From a checkpoint of a small text-conditioned image diffusion model.
Model: 15.3M parameters, text encoder width 320, text encoder layers 8.
Training: soap at rate 0.0011, 5800 steps.
Data: trained on regions of photos with short descriptions (Visual Genome), 203450 training examples, 7.3 epochs.
Rows from block 2 of the text encoder, named by matrix and row number. Rows with one number belong to one neuron. Each number is 500 + 40 x the weight over its row's rms, rounded and kept within 0 to 999. All counts start at 0. Numbers have three digits each. After the name is the row's rms in percent of the matrix's.
# gate: MLP gate (text_encoder.blocks.2.mlp.gate.weight, 848x320), inputs 107-213
# fc1: MLP up (text_encoder.blocks.2.mlp.fc1.weight, 848x320), inputs 107-213
# fc2: MLP down (text_encoder.blocks.2.mlp.fc2.weight, 320x848, transposed), outputs 107-213
gate.563 105:497480487501490500533495499510495501500482534497486493468433340500500481497485476524496490509495522503467497452493524222516389818499485500501495498500430541498527547493501504499502500500498548499501498486500501507503521516514516499395492501488511500505617501500491501502481510528500465462497500500472499488578495537522544
fc1.563 106:492495495498427500500435535575456455498499501488501493477503459499541497419497496511503501499500563507500501499478659448507415696524499500503496499496446520507521500505498509471504501505500502484502499499496514646513494500503507488481501524469650494520568572519471487501473499794500394486499496501485532495511501527479505
fc2.563 236:500499501499497502500501500500500502500498500490499499500500494509494481500500500499516500463499489501500500499491500497508497501500508480497465500500494494500480501500486514495500496504497497491498499499504499487492500499498499500500445506494516499503511500500499478505500489496499500515502476502500497500500505502518501
gate.564 024:500501500500672500500500500500500500500500501501501500500500500501500501501500556500498500500499500500499499499501498500500500498500454500501265499501501500500500504499500499500500500505500499500498500499498500500500499498499500500500500499500499422499499500500496500499500500500500500500500500504500500500500499503500500
fc1.564 024:500502500498500500500500500506501500500501500500365500500464500497663500500500500500498500500500500500500500500500509500500500500500500500500499500499499500497501500499501412498500500501496500499499359500499500499500500500500500500500502500500500501500499501500500500489500501500500500500449500500499500501501496500500499
fc2.564 017:500500500500500500500500500500500500500500500500500500500500500500500500500500500500500500500500500500500499500500500500500500500500500500500500500500500501500500500500500500500500500500500500500500500500500501500500500500501499500500500500500500500500500500500500500500500500500500500500500500500500500500500500500500500
gate.565 020:499500500501500502499500500500500499500500501500500500502499500500500501500501500500497500500501502500500500713627510500500501501499500499502499502500500500500501501501502502499499489500500498500501499500634499499500500499500503501500499497500500500499501500501500501499500714500500500500493501500500501501501730500502500
fc1.565 037:500391500500499500500502500500496500499500500501499499499500499500500499500500500500505500501498499499503500500500499500501500499500499518499501499512501499500498485500501414501500970499500499461498497500499499501500500500500500500500492499499500694499500499513501500498498498500501500500558500517503500500468500543500490
fc2.565 017:500485489499500497501500500502501501500501501500500500499500500500500500500501500499501500501500499500498500500500501501499500499501500501499500500500500500500500499500500501503500550500500501501500500500500500498502499500499498500499741501501500500501501494499500500502500500500500500499500500500498500500500440500499500
gate.566 064:485500499500500500500501500500500500443575500500499493500488499504500485563497500500500500500500500500500502500500500500500500501500460500502535500500493500500617501425500492500500500576500509499500498499500500502501500500493500500485500500500500500520500466500334500460505534499502500500500499498500499476500500508502499
fc1.566 052:500503501500492500500500499498501533475503512513500493500501501499549500499492501470497498500461507502495801503501500500500500500500501500500511493503519501500514502479501497500500499501500500502507500500501500500500500500844502500500527429502500500501500532500525499500499500500500501498500498517499478498500489500501555
fc2.566 010:514505505500498500498494659498498506499500504502499496502489500500502499500501748513509501498500497497503500500497500500503486503494496500497500491414501496501504506505506508499501474501500501563499499500500500500508500503501500499503486500500499500501502421436517504501501501500498499473500500502500500500499502493496499
gate.567 115:495477499499495501501504498499502501498480610499489479552499491525499496503495498500491500583498499499500513481493462500501500689489503487491499503498505501500514625495507493503500523586496486432504501498515505519503508521508439235511401529477479524500507494501525501505502501502500488497475500499491463495563501502503499
fc1.567 129:500502496509530500501500477496544506463502494519496516502506512500501500504849497485494500522469499500512493500522496507500507502494521499500533499500533495497438499501505493500499483503499499502499509511502486317500504502410436520501501500474398444497492483435515502500509507343500503516500500490498501508497500496500497
fc2.567 297:500500512501500509500499507497500501503500500504500500508500502500500515498499499500497507507500505499510495501500498507501500500505500503500500505500500500500503500500520501505495501500500496500500504501502501502502506501506511500500521494502485501501499503500500509496500502498500500500499515503500502498500492500494499
gate.569 126:502493470503484492510494502509463486501496500482269494373525507541515503503510515500509485500507498502502512416465500375500432674500434510477488505500497500562500488544495500476493440503500499501489498500506500499498481469502484473502347499500540496501498487561479474538500451730511589492500494524502530530515479503500503
fc1.569 122:494467499514217492521486500500489484500484497484322479413500498506502497501501495497485483511491493504486505429491498435506462513500501500431499500519485445500497491506491500500495492501500500491501481498505501499502488500503390499507460500469529500495536485500497485501490488534584539499511474507474509529535500500501501
fc2.569 072:520496509501540500425499503507524501507501499498517500612498497535502472502432511500523499480494489505481522497475513499500493474503510511499498438499556502497500502469498496487501501494506510493493415498494520500499519523496499504502521500499462487496503411501503502500500500490499525501504505489503481515493500511504501
gate.571 066:678518483500500490497498506517504515502500504492511415510519473501500486499500498544501506491499502503482481499496592470477499503502503500503471498499476527500472500486498510494502496501495518493497485471550484573503466520498492493500526501493494450500500519499483552500502499504502543427421500536505511503513501500470500
fc1.571 077:511508441459520429501540502502545502509493505502454498556506503522493493499500477608498500499496504503487451503459496500490507501511510497529435492497496499499500499463516654472475493500505524489493395495503471503501508512500531468498526496500478487497678497493499548508501505503500500495499523467489501486502499500499498
fc2.571 046:500501508501500506497499578517500499500470502487505448500500490498554500500508500499497499501500501501499498498502580474507483501511502500544466483499494500482503492472499500499448500428508495416491500490501474501499450501500492490494496501500500498498500500500488495505512500500502495500486503499501500500519500500503499
gate.572 069:459351509504500496492427484502502358499500498497438503496498479493472514501460555496495474457499521501472538487496503490514487505576497499476514503485480498526448460529483531449471496498587504503501499473502505500509480505569457490484465559530581536500605507342463458502447425496501502506499503501515498499611488474515504
fc1.572 075:519552499532531509515534499502496518534505510539729503493506584506503455500590503507501506500499502518516499484496500514490504498492502501530648497503541503498582505469532492506529501489430479499500844520500494500500510558477581516504460489499448465499463487479515507496495573499491501494489522501486492500506515505499498
fc2.572 063:488478482499498509542498451488472493468491453552501500507499625514497499501458488500466510474501496499545500496603448503542517499458487501537500501500489417520428471536492489501500499577494498441502511531501518499501500496500502500494488506502494493501488480513500500501497493500501499501504449505504498497498527505551514
gate.573 026:500500500500500500500500500500500500500500500500500500500500500500500500500500500608500500500500500500501500500500500500500552500500500500500500500500500500500500500500500500500500500500500500500500500500500500500500500500500500500500459500227522500500500500500500500500500500500500500500500500500500500500500500500500500
fc1.573 015:499500499499500500500501500500500500500500500500500501756500501500500531500500499500500500499500500500500500797501500481501500500499500499500500500500500498500500500500498503500500500498500498500501501500541500499500500499500500500501499500500500499500499500500499500499500500500500500376499499000499501500500500498500500
fc2.573 013:500500500501500500500500500500500500500500500500500500501500500500500500501499500498500500500503500500500501500500500500500500500500500500500500500500280500500500500500500500500500500500501500500500500500500500500500501500500500500500500500500500499499500500500498501500500500500501500500500500000500500500500499500500500
gate.574 073:504551497487498481496510522500638499493507506510476646519522476474486498483528455501382555499487500479495536500515513496497450551519500484579500489496499559500501507494499591498509500497706497511501528499464501500501503489499634501455511500500472503489503501459499500502494552502478500500430506436490502455500514498497481
fc1.574 074:508499503496524523488504499500522508500500501690503572507515488499459499457518465500499563501502502493490501514561568499471379504495499476518492500494466555500504501458496536481500501271615500499522501502500498482512502509463513501434531524500491470482502471492506502471492525499478510500348508460487511471484524498502498
fc2.574 102:506500501500500502492499570501504500495500501499499499500500499504486513489503503500475499502499500500496500498502532480503490500502504500501497500500493503488500514495498504498501501482505497498470499501500502500503500507500502500500500506498501499500500500482502500499501499511500500502475500471496529502500500498492508
gate.575 044:528502492493509509500549499498506527501622502502500515540508513502488506500516492502505543491501486491501495543682502518491531500475504500500553498499501534495405499482515500505509571508498500498503509508501497424498502488462610499501536452502491491487500500477500486496519500499495497495502498278458500495473569513501435
fc1.575 054:537508390500514525500531504496589502502501506501500520621506508505468497488534468500500517451486483498501501543508506523481519497489505478502531562518502496496498499475500504501500502501495492497503502506483480421500503498456513501501540484502453458479498492489500504498501558481500484506502499469491499479426563549500500
fc2.575 048:512500518503497498475498557500529503515507502494499500500506490500493505498514539519499500498498501500461506496498583491498499505518511488501500522500500502480499505398500520478500501499500500497498492498500497500499508510499499497499499500498505506489509508490499485503500499501499467499499502485503487503499481497481500
gate.576 099:504500524468500488544483455506494501471497503463506487503522457494552466490448540516512503504499511504492492500499637493500499500534494500578488494525486516525555515499561504481481085469518477499492528491558467545512503498498531500470506604508501500502494524507497498500500513511487496463414499497544517443523477504449499
fc1.576 094:560499417551500503450518498361498481497544491494492500498488517500500500500493471482513502490506487491500503511498500505497511397498507350481500504481506491492281486515419460567505549495487522572498492517499502531499494516500421496501513520495526489557402499508479503500488420500509498540670508412513496505436525500491490
fc2.576 142:500502500501516499500501500493500500500502500501500506498501500501502501493552499501482501499500502500500500524498500505434504507497502490500503509514518500512500494517499519500498503503493504505500517517503500498500538499495502486501501500500498507500500508500521500500492477495498505511501499502503491499495521497494507
gate.577 118:501501505469500576500500469464514495507503508500588523504501499501428537516501500465449478514317499500525425503501500501527500506500487494500503617539499500499489490500557519471496480501515434493291501499501499475501498500534486502502493495501503504447501519495505498514518500419499517499491500500505499502547499500501501
fc1.577 128:499493446501523465503499498525502508491499499499461484509500496483487482495503500512524530504504503522494464487499473501458500515493502496500543495499502503498500510483504489531501534480501636499642500499500500505474559522500514500501479499488453509487587494494500513488496447499482498499500521485494504515505563528498498
fc2.577 192:500501501500497504505500480484508500500502501505512508504502499501496531500504500501492498508481504500524448519500488506501504502499500494524503513503499499500500500541522501500491499515529495500460524502505499475498535500526500500499501499496499500502492551500511500500500500498496500500499500500516485500501503500500504
gate.578 031:500252500500500500500500500500500500500500500500500500557500500500500500500500636500500500500500500500500500500500500390500500500500502514480500408500500714500500500500479500500500500500500500500500500500500500500515500500500500500500500500500500500500500500500500500500500500500500458500500500500462500500500500500500500
fc1.578 031:500500500500500500500500500525500500500500500500500558500500500500500500500500500500491500500500500526500500500500500500723497500500500500500500500500500500500500500500615500544500500500657500500500500500500500500500500500500500500525500500500500500500500500500508500500500500500500500500500500500500500500500500500500500
fc2.578 005:497500502500500500500500500503498500500500500500500503499500501500500501376500498500500495500500500500500500616500499500500499499500500500500500499500500500500500500500308499501500501499500492500500497499500500496500499500505496502500506500500503501499500500499500500500500500496500502500500500501500501500500498500505500
gate.579 138:501484499500499500500385531501463497500502450501537500490489511492497491500483500501465500491500510515502495498458486474517485499518502567830501497502502499502495590464502281506480449494490339500468497495522500500480505488551500500500537473499500500488508528500502506391494500501501393369501494500500500502502510500500466
fc1.579 130:499520508500501502500558480495511502500500555507499500499511492504511532501500501500500500509510499489499500501548516509415618501484500450312499503496504500500499438506499731496531530507502721513517549503511504510520501500456500500501478502506500501523500493492381489581584501499483599547499500501500500500493494501501565
fc2.579 090:500482462503500489500498509500500507500499500501500507500501503502499492502499501501502490501503499500505525504499498499503499505497546500505385500502410511501453498463468502483498470554498491524492496500500539425491584497497498508515392504497500492501541496522502507500498508498501526499509491510524500499501513503519500
gate.580 163:501498294522503507509505480502500530499511494500491563493500527504503502500552500500589515510538493425488446497495369511490503499491493502481524449489520488266477491500490486582505607497594504520541523557500506488492526489521496488542461500516501500470408497498493502498494503507495524557563509508509491524489498498559324
fc1.580 161:502500466673502507502507485502500516498530495500495507498528631502641495516496500476500501497518471440512502452500400508418499329489562495456500467500523486492494490500490486537535546523478506656573550523500508495500502482545467467500524503532493500497485475500499503514489500498512500562557499515514497514456503530481488
fc2.580 179:500498518500496500483500642501474500485491501529502495513497500499491500499502489481500503503500496505502520500522557526513469501503513538500493500500481500482506523497502511504504486501498481492501458494495500497515471500501499501492500508493503499514500500493524492500520515501495467429487485492446500501501501503508500
gate.581 084:465500576519500505495386500499492509501489500495542497491514586614531680478483513506500508538487494505499496419506494471498491499496502499476500501553510506499499501503505500497487502504500421490472496499497501490500484549505409501520297490489534509479343475636503501503501468495500502500501531515568568573543502479497500
fc1.581 092:463500566519499501494481501483500513501502503421545498498511516574502500498475501511472622566439492503499390468516499463497494499497500504480500500573503513500499500500539500498500498482499452493491496499499502493480493512513474501551364482419541523494429484615503495510505477490496520497498515511552506551521502494496499
fc2.581 045:532501557515499501501494502499502496502471567499433500481496455476500474500501502511556500499502500499499510478402504497495497502503504516481498459494495506499488500482494504498501500498460500521491506506500578528526507499502497499500480549501552498499567503488500514558499501606504502500508498494501383510497494498501529
gate.582 101:520509411495543499469492501499593502501500485504497529504493497499500500499499514538500525505504555485509503555487501500507499500500500500501534447492491690501562500479528511490470599500527549512504534500499492500448500514498506500457522500557494493497507475507504444490510495504505459498482498498499518474498494532476504
fc1.582 104:444492646504484495510436525503481508563468485490557501405501499486510500462502540498499475504498474508505496493494452487523544501500499509495501500511501515500498498546495404497491499501334464497481502495501502503495495732504474499497461500500532505512427500546486483502496459517499512499591492503506500515502486486504497
fc2.582 065:479484499500500500508464488505487499498482495500508531500500512500500489543493494420509502538520494500598518501499477511504502503500500503500504499500493500501487475498492471508444488510500496509502492499490499509496519500496503503514504498500485503508484500493446504500500499499500501494507500503499486500474501507507467
gate.583 029:500500500500501462499500715500500501499499500500499501502500501500500500450500500524500486500500501500499500500500499500500500502500500572500499500501500519500378499499498430499500499500481501500500507500522525502500500505501485498500501500500768500500501498500500500500500500501553500445500494520502500500582500500500502
fc1.583 044:471500500500500500500501501500496500500500501501500999502500500501500500501500499499500500499500499500515501493498500500500394500510499500499501503499500503500500498504501499470497500500493497500477494500498497352500500496499499499500500500500500497500500501500501500501500500501500499499502500500500500501500501502500500
fc2.583 013:500503624499500501502500500500500502502499507501530501501502500500499500500500501501500510498500499512500499500501500501501498500497501498501515503500498489500499500495496502356499500499494500500497499500501502499496502500495521495500454499500499500503495502500500441498500499501499500514502499498498498500500498501500500
gate.584 084:489500502531497443500487500479515503502516500497500512506496500501497496492507504490508520489500509499495498521502544502499508516523511363497516508493503497499476499524498502506499628503489500500506500504498475455502555510495502497499492486505498524438523502717399503499498514498508495558496603457515504500530497508500530
fc1.584 073:500491499469502500554535495501479496500489500501499494500484499503500501537554495496501491501500499505512513485463501522505500498457500635627495531507548500503500500300494484501491449473510480429446402494502498498499409491501476510514496497494507466538498501457461485500500502503501504438505425504504498500499499503500501
fc2.584 084:500501499496438500497500480500502500610502462501496500500500500492500500499514500504500503508500501492511501500500500498500500500498499500501500500502489499500483500632503569500499497503500502512512500501532500499500499499498481498500491499500527500501500498500463485501500500498499499480501498501500500501497541501499498
gate.586 100:442497486497493477493499500502505504501498500501504497512526482521491497485460500500497500525476501519484500500569512466502501510501497498505500497511499517500494475494512554453470491502497496497492502513497512457441511500499469504447494500506467500503564533345503499413496505506580501314472496495403512500546499506501500
fc1.586 071:575500551510499503510496468359521512493500493482487508500453519503422500509485507493590499485515465487534504493499490536494499473503489485477503433448500485495506536510495480567570607524502496466506508510506501493606481456499500500595509512507537502501498383522497630551505503506497500570620509520509430495492500498497497
fc2.586 117:491500497467505498514498487499518500499548498500499500500496498500500501501495500520502490499500499499521500500496498500500501499499501495499501499500505500521500531500496496509500500531509501500516522498500500521545500500500500497516497499492499510500499499515499501500490501499500500501522516500502486500491500498500500
gate.587 118:504471512498473492500500527516484500502489490504504501505454485505489521493457481500381424500447503507517537500499508489561481478517459553789534500538528443503500503500503364488452494470496413520500500494467513494483500492503501503497485499510502501507511498505511423471499668505502500309516388502522504503528505500502430
fc1.587 111:503475500496426481498514546499487450501479501503502500502482441484429525500460498500510447504459507560524478498503511493665391368513500547846500502545500414503502536493502353498456494427496373515500503489465505444488497490504487561502498499510482509500509500498501498443500537504501505359521360569499487506529516499505498
fc2.587 161:535505514498500507500502500499500481503500502497500495503500500499501506500524499501493506500498500501491476500505516500497502506501498502494498509495499498500555534503502502585508512496501501438501500492500462548505500504505506500481519479501445500500500504482501497500504500501499496501491523500496501502500500507500500
gate.588 077:500350500500504499482500514598500497500504554342501497526499500556610489499500499500773457501466494484500500500543502521508503479499507496477499501504540497453459500505582500481499501512492501500500506483500496471491497500501547512753478454493500517489508506508503508493513468501500502500499500500624494509498502437513412
fc1.588 077:499497500505499503500496500515621492499500506416511511530506500547500492501500524498643492493499481462502496500551497512500493497500498492493501496502500493453503499454499496499502495500504500490500501500507501483568498499500507500527508434499500513384500504511500505500515500501508501500513499501525498496491510465500499
fc2.588 042:515499499514498515500500500447506503505500499500488499500516498501501495501500514490500503501504500512499514485500499498531495501504501380500500477494496507499500508505500500512499500489495545499469215513515518500499501500503483501499512512508500500500498498500501514524498499501501505500496504501501503504500500500500535
gate.589 143:499503500499266500500506364500512497500500499501490500508500500498491509500509499493460501510500495531578445500575481505499495527500497489499536545558506503498618624434501500449496497500499473500447501499501501487504514501501498502503501500501477520489499501492500499500516500314499507495478501509495501502511495508501499
fc1.589 128:504492528412436491507501500500473501505527455498547506499500499496569417501499528500507499486517505501503586508500500500530499496503500502501495481506499494531503470503492520497500500497421254505447501491485486499499462474498510479496500499499543493500498481503486496534501578500532499503557499501546500390491491496482513
fc2.589 248:498500471500500498500501497501499499500500499500490500493500500499499492502498497499514490492500500500486503498500502496514499500499498499500500490500501500500500500500488500500507499497500503501499498498524500500500488500497493500500500500500513493495500452503485500501500500502504500500493492500500499500501505500501500
gate.590 129:517502505511496501489441501487500501504386590486519496492529427624501501400455501508507518538487506563498496395388314499480489501500500498489495492516510500504506502501499500508452508492500482481483498474508501506492475562513497498499351373494516523500485463622497500532503493496499500461500501508544507500555500488474499
fc1.590 131:500498498494503499501511501520508562496567477539447455513465502332496500575509502496500498427501476495502504553492502504556526490504496499506371512492492511499486496500499482499494501510500500506502502506485499495501500426491499500501811611517453491500509514334500501455505500487500500500504494474442494475490501524501515
fc2.590 052:497499419500496500504505521502494489499501498445538531522498518499496535500341482495504503529505500499501496504500478520494365499500520500503534549499499498517543552499504501529506605504493486500502531479503440484463502512496501501500501462499463507426460499543502501489505501483498486500499497509475573490498500502605500
gate.592 018:500500500500500500500500500500500999500500500500500499500500500501500500500598500500500500429500500500500500498499500500500500500500500500500500499500500500500500500348500500500667500500506500500499499500500500500500500500500528500501500500500499500500500500500500500500500500500500501502500500500499500500500500500486500
fc1.592 018:499500500500500500500361500381500499500032500500500501500500500499500500500500500500500500525497500499500500476500500500500499500500500500500500501500500500500500482500500500500500500500500500500529500500500500499500500500500500500500191500500500500500500500500500500500500500500500500500462501500503500535585499500500500
fc2.592 006:499500501500500500499501500500500501500500500500501500499499640500500500500500500500500500500500500500500500500500498501500500500500501500500500501500501500499500500500500500508500500500501500501501500500500501500500500505500708502501502500500503500500500499500504499500500500499500500500500499500499500500500500498501500
gate.593 067:495424524499499500501485499464495502501499502525575358506498521494498504423499476500537490500507511520507501496499501500522500497546519576501530501501508500522488525414498494545423499459478473499498517500484500499460482495498448497471502492488499463509513502522500509312495496498513498500528223605506510499499507431500496
fc1.593 068:477456502397451513500455486500482497501499502505501479505500497371498499511490491506500517498519533564530501496518722501510497482572589501503516502503498505523464535501378492538472498356501453478499550400474506495483500482500493498456510504371491444525565500500519518397468497460525416499527471496500502499524505498489499
fc2.593 038:509524500501505501500500499500499499535502493449497500499500547491504501499501499489500500499486401504499458501501534554497502513471490500500500500497499502492497498509499101497538501500500503455502599492514484501513500506501506501496574504478500500500501502498500500502501500500494364500500540486490502500501481514500505
gate.594 057:495500501503499397489472539508515483500500499498501501499497447491453500486509953480496175506483501499477497505490544491503498501503505498500500500500481576498499550510499516498498498497614505554532500497501500453504497507505500499479425497602517507499530535478467500556499503497500500501395515483507506488497492489500501
fc1.594 054:498500509501501482484486501502511502498501500488478532499496442498488501496512500499499499533499501499443499501495498490507501494459505495496497501500498501499482505500499499500496500483501506518500495488499494500501473506500458495503500498523480501513508503500467500435547496496504498500506505500502501500498489499494453
fc2.594 021:502505499503515494493501518497527512502506500495504506499504457413499501497526500508481501500498502504397506499458499500500501501507532498477510540504504502307513508434569528508498493447510501500500497488499455505495499497500492478500503489499513526499567528500658479498502498500500491495500501498516501494500469496498495
gate.595 019:500499500500500501499500500500500500500999500500500500500499500500500500501500500500501500501501500500500500500504500500500500500500500500343501501500501496500502501506503501501500505499501500500500500500500500500500500500499500319500500500501699500500500500500500500500500499499500500499500500501500500500500500501500500
fc1.595 030:500500500500500500500499500500502499500501500499500500501500500500500500500500500500500499500500501499500500500499502553116500500500500500030501500499500500500500500500498509498499500499500500499500501500500500500500500500500500500500501501500500500500501501501499500500501500500500500500500500500501500500501500500500500
fc2.595 010:500499500500500501500500500499499500500500500500500500500500500500500500500500502502500500501500500499500499499500500499500500500500500500499500500500500500500500500503500500500500501500500500500500500500500501501500500500500500500500500501500502501500501500500502500500500499500500500500500500502500500501499502503498500
gate.596 105:500499487476426507500496496502499420499533501544499482528540500500476498495425499511465498497502500491500510503453606500476383501511498479500492437450476499501551500492506495495502503516501599500531480500500521500505536501491503497451558516515501498514711551502499519477486547499475464409489500479474360511500495500497507
fc1.596 105:500497498484474453501504500501500491443514502527400556494500473497494493500500500499480500497500515478483512482390661500548481645511500493503495487458478500668511505491511506449501493500642601488528456497537498689519499502517492486490517539501522492518530514510476502492490504521466452447486498500487501477500497501500501
fc2.596 126:500489543501556508500465525526515501456486500498498500501500488518500499502494504503514500491500490500489502499387505500500500498502503507554463517500483500504498501492490617499516520505499499473500500502502517460502509492500496500544478525466507499510500503506506499521503482506500502507505488527500494502500502502509501
gate.597 241:594538503504496501497394500486496473514447520460504461499550500562501500499496571630519515535499500582497502403506503485485500461509506519441497452530501506503576419492469503487500500463452478491504496497500502459498473519500455498506384471447526502500499527597500454521500502500508508495473556581600508614531570497456499
fc1.597 237:504500532535434498496486503498503503506445500444502463499547501602499500499499558641502500586498509505480501394503508484490501500506509524513499407574500508505524457461482513500473500500473474486499496497502512498484482528501416509530361481481534508499499500590500500520499498502506502462499521536591515527539605502491500
fc2.597 078:500465577497500501501496500500603517463481502530472501492448497511500404500535505505543500500501500500496504464500507479500503491500502499506501470500454502505454502455507510496467502499508502526488502505528698559502500500561498500500452552501503499500501407537500510499495499587500514500509523496501472506398489498468499
gate.598 066:481501506493497482502492507502500504507504542505502544509502500499501500502500504521503499501496501523500499512500466500499499501506500451502498526496500499500496517102498501499492537281496459491549500494501469500499512480507511500499500498508536516496514503500511505637500511500500489501497502497497484500532497500502498
fc1.598 058:500502500497497550497461501500491500512500503624504567551502500468500501500496488523500496500498503497500500556476499516500498501500475462501482501495515499313503496494501534503503499501497498494500650496502508521502332501517665501515428515501499502508525484497501502611499499503501501547488502501496575503502719497500502
fc2.598 021:499347496504497502499501520499511501498499496500448528501498522499500498540500500466499460520500436502502498457502635498493498502500501501504452440500462496501499501319499494473502501500496460216495468499499529500473502501501384499500507537510494502498492494496490502503499499500500503500498504500502501506497512508503500
gate.600 084:498506689503189556485500486501499487472500497492493498500498425495500507512474512499497497500511528499505502523501474489507500500499501546479498493500481491500495501527404564497510501432397523433506527528495500495504488499509341510500490501670606503509522514501481502569569529500498501476500483500499481502499477426501490
fc1.600 096:515500410478501502506414508499503521501492451500500498500497601504500499499493491521506500494494490505499491501500502496494500483494532502513504498497508490489505478472508404507508506509472462484483500495498484500487498501485620493498617493461483498473494500507597503496468497493501498499495526501495536500500524580499499
fc2.600 063:499480497501500492520651447481500500480497430512497500502502543510507451502499500479506500501510511500556499501499473501526503501425496500504471500500487503501453491537493500452500498523476506500499500511498504462511498490499531500510500519521501462501495498503502514500498501499564501505502490499497496498442525500538505
gate.601 015:575500500500500500500500500500500500500500500500500500500500500500500500500500500500500500500500500500500500500500500500500500500500500500500500500500500500500500500500500500500500500500554500500500731500500500500500500500500500500500500500500500500500500500500500500500500500500500500500500500500500500500500500500500500
fc1.601 016:500500500500500499500541500500500500194500500500500500500500500500500500500500355500500500500500500500500500500500500500500500500500500500500500500500500500500500500500500500500500500500500500500500500500500500500500500500500500500500572500500500500500500500500499500705500500500500500500500500500501500500500500500500500
fc2.601 006:500500500500500500500500500500501500500259500500500499501500500500500500500500500501500500500500500500500500500498500500500500500500500500500500499500499501500500500500500500500500499500500500500500500500500501500500500500500501500500500500500500500500500500500498500500500500500500500500500500500500500500500500500499500
gate.602 073:500499505500510500528500583500497502497501498497504500501515501483501496506502502497499500527501492493500491512507810492499495502501476499501500505491528495502499502523502501438511499503510515524503448500528310498527512505508535561480496486501502511491501503479498450499512519566497500541498500475498499505533489506464510
fc1.602 095:523502500505497590493443517491380498501500501499491542467512500493501498489493501505506489497498519513507502482487340500498515484500521517513643500498463525504516491500450499505500501500447500500498505512496512520496464599482470500527500502501500497503445482506513500489488500498505500483656497500499499460492501498501498
fc2.602 043:500500514501498498499624200497497453500499513501500500500439490500519511498489504500518509500540500498509564503479492502501488500527500494494504525506507501501556503507433505500490494544500552499567499501484480501500500500500501499346455487501498503491496563500470499503486501501500518501505502529499500496509471500503502
gate.604 035:500500541501500500500501501505500500499500500487500500500500499499498500501392501500500503500500500500500500501499500511500500499500500476500500500500499499500499496499499501499407403500500498498500500499499500500547500500499499500499500484500500500499500477501499500499499499500500500500500500502500501449500500500501501
fc1.604 025:510505501500495510500497499503501500503502501486514501504528501501500500491649500505499540500501548505487501612500503500497501503501501430502498500496486500500501501492503664481474499504498494474500503499500497499500501728276500501500506499500502500500502501502511502505500499500499500467499509501494500503502484487500498
fc2.604 017:500500500501500500500502500500499500498500500496501500500500500500500500501500500499500500500501500500500499500500499500499525500500500500499500498500500500500500499499498500499500500500500498401500500499499500500500500499499500500500500462500500379499474482500499500500500500500500499500500500501500501500500500508500500
gate.605 050:169500498502504500497501504500499501500495499500500505499500499499501501503506495498505503501500496501511500501501501480500501500500546308501500503500497497500497411500484500381498500495475569497501510500500501499488500488559492500490404501500499499540499500501500489494500465502501498498500488454502495499508500498499505
fc1.605 040:500500717499499500503497497500499501504498500500499499484488501508500465500497506499490501501497508499498507499495488499501497468503500730501501499499547494493501512502528509600500500659506506406500497500501499518502498523335493511500875499502501499499492500501498500500500501500500490501496502501492500496498501501506500
fc2.605 025:500500280500500500500500500434503502499500500502500500508500492492500500500501499500500504499501500500500500501501500499500500512500501111502545527503501500499499493500498499500499500500499567500500504515504501503497529500517506492500500502495498503500500506500231501500500500500499548499501498499500498499500596500500501
gate.606 134:488501499504501506493504499489488498490501494520492495498492499500446486507484498517468499505504511498443503462440496497497447513482520500499497456502501378511491501503581502507506600400488432500481500502500524478500449467501498501498535490483517497500482536500535498476497499499584478519553555552496470502518508504516502
fc1.606 145:499505489429500491562500508501533492501497500499500528519075503503487510496510500498500433486501505500494501568496496451503512501501491498531504487483497526500476504457496500494487475521556520504505508500501481512499507531436498485500440501507563499500522459500491512526502524514488495499498459449481498456506500426490498
fc2.606 128:501501497512502500499544498500500546508526511509501499468504500500500505492500495504523496497541501500499495501491498513500500499488499497502507510512515422536447601530508508495500497498498490502483495511501509470494499468501561500500500483491517480500502500494542504502500498499500500504505506528481500501501504524520503
gate.607 124:499490487446512491500522579500532450487496507500491519501443319500489496489528478499495501543468519500494485499498505491499502757491496475504502533500495502498508598500503497495500499500506489439519500500501501504501539523310513505501479497423499527499569500479538509506507520503499503493427502487481489518536496498500499
fc1.607 123:499480496500531502502531412500526501500500493508481501511499508501501513500507500486491451532501499500501492500501044508500508500495501494498538499501519460495483525501500500499497498501549495499495495510501502413499510500466495512505498480507397513495501418451529507500508510367494501543500500499499485502543499498500499
fc2.607 314:501501512501500504512498500496506502502500500500500501512500506500502521497500501500486507507496501500510497505499497509501500501502500500500500508501500500499500502500512500500497502500500498500500500501502500501500508500502509500499506492500481500500500507500502508498500502493499500500502507503500500499499490500494500
gate.608 050:500502667499500504501513497520498477506502563462505502493502501518500538499553499499500600433500474451492501518498536523499504554504502499488501505471545500500499498493499798502498504499542544448511499504300487517581501490503457502496493499495453291510504503499503500495500499537500501518500492489499388502501500495642500
fc1.608 068:502501500501501472503500512500495579496529503516498501498499499434500404497499500500499501498500500525504501500489370492501310496500506535541523500505486500500513512500503259502553501515463500501500508474500511502502512520487500500500501500306489520501498585499498501500509502453534497502506500501491400498497542499505500
fc2.608 026:502467497542500499490493499501501493470495504500495499506478486579500308499444497496522499500502482498495619496500481499502377499499496542500500500502479502502504506473489500506505427510497503511502498503498506500519482500498499501509492534500527499500453499539566500583503501501511598501512504498500500501500504500506504
gate.609 117:489500500501506500486499511500503500500485525499496490480498214503489494472504498516486484514483527520491446463495497482500467877496499482494519545539462521500545627500502500499491500500500501476503501494501501514500506527504499500499501501455501507500550501501529517501505474533500501493495500491486495495505525511501500
fc1.609 099:500501508493456470501496557504458500511498500494512499476491429511519459458477500513535514479499509501447499499497539410500492517501499509500334504490475637630512497501485516499505510502446512453501500471496500541505446499502504499435497518463579498507492569551487490510457493769743493469535499502500501499505501493500500
fc2.609 233:499500479499500500498503500502499499498500499500500500491500476500493489513497489500516494484500500501494504497500503489499499500500500500500492483500498500501499499499484499499503497499498504501500483497504500499500486500485499500501494502499555498500500484501498494502495498503500500499500486500500500500502511500508498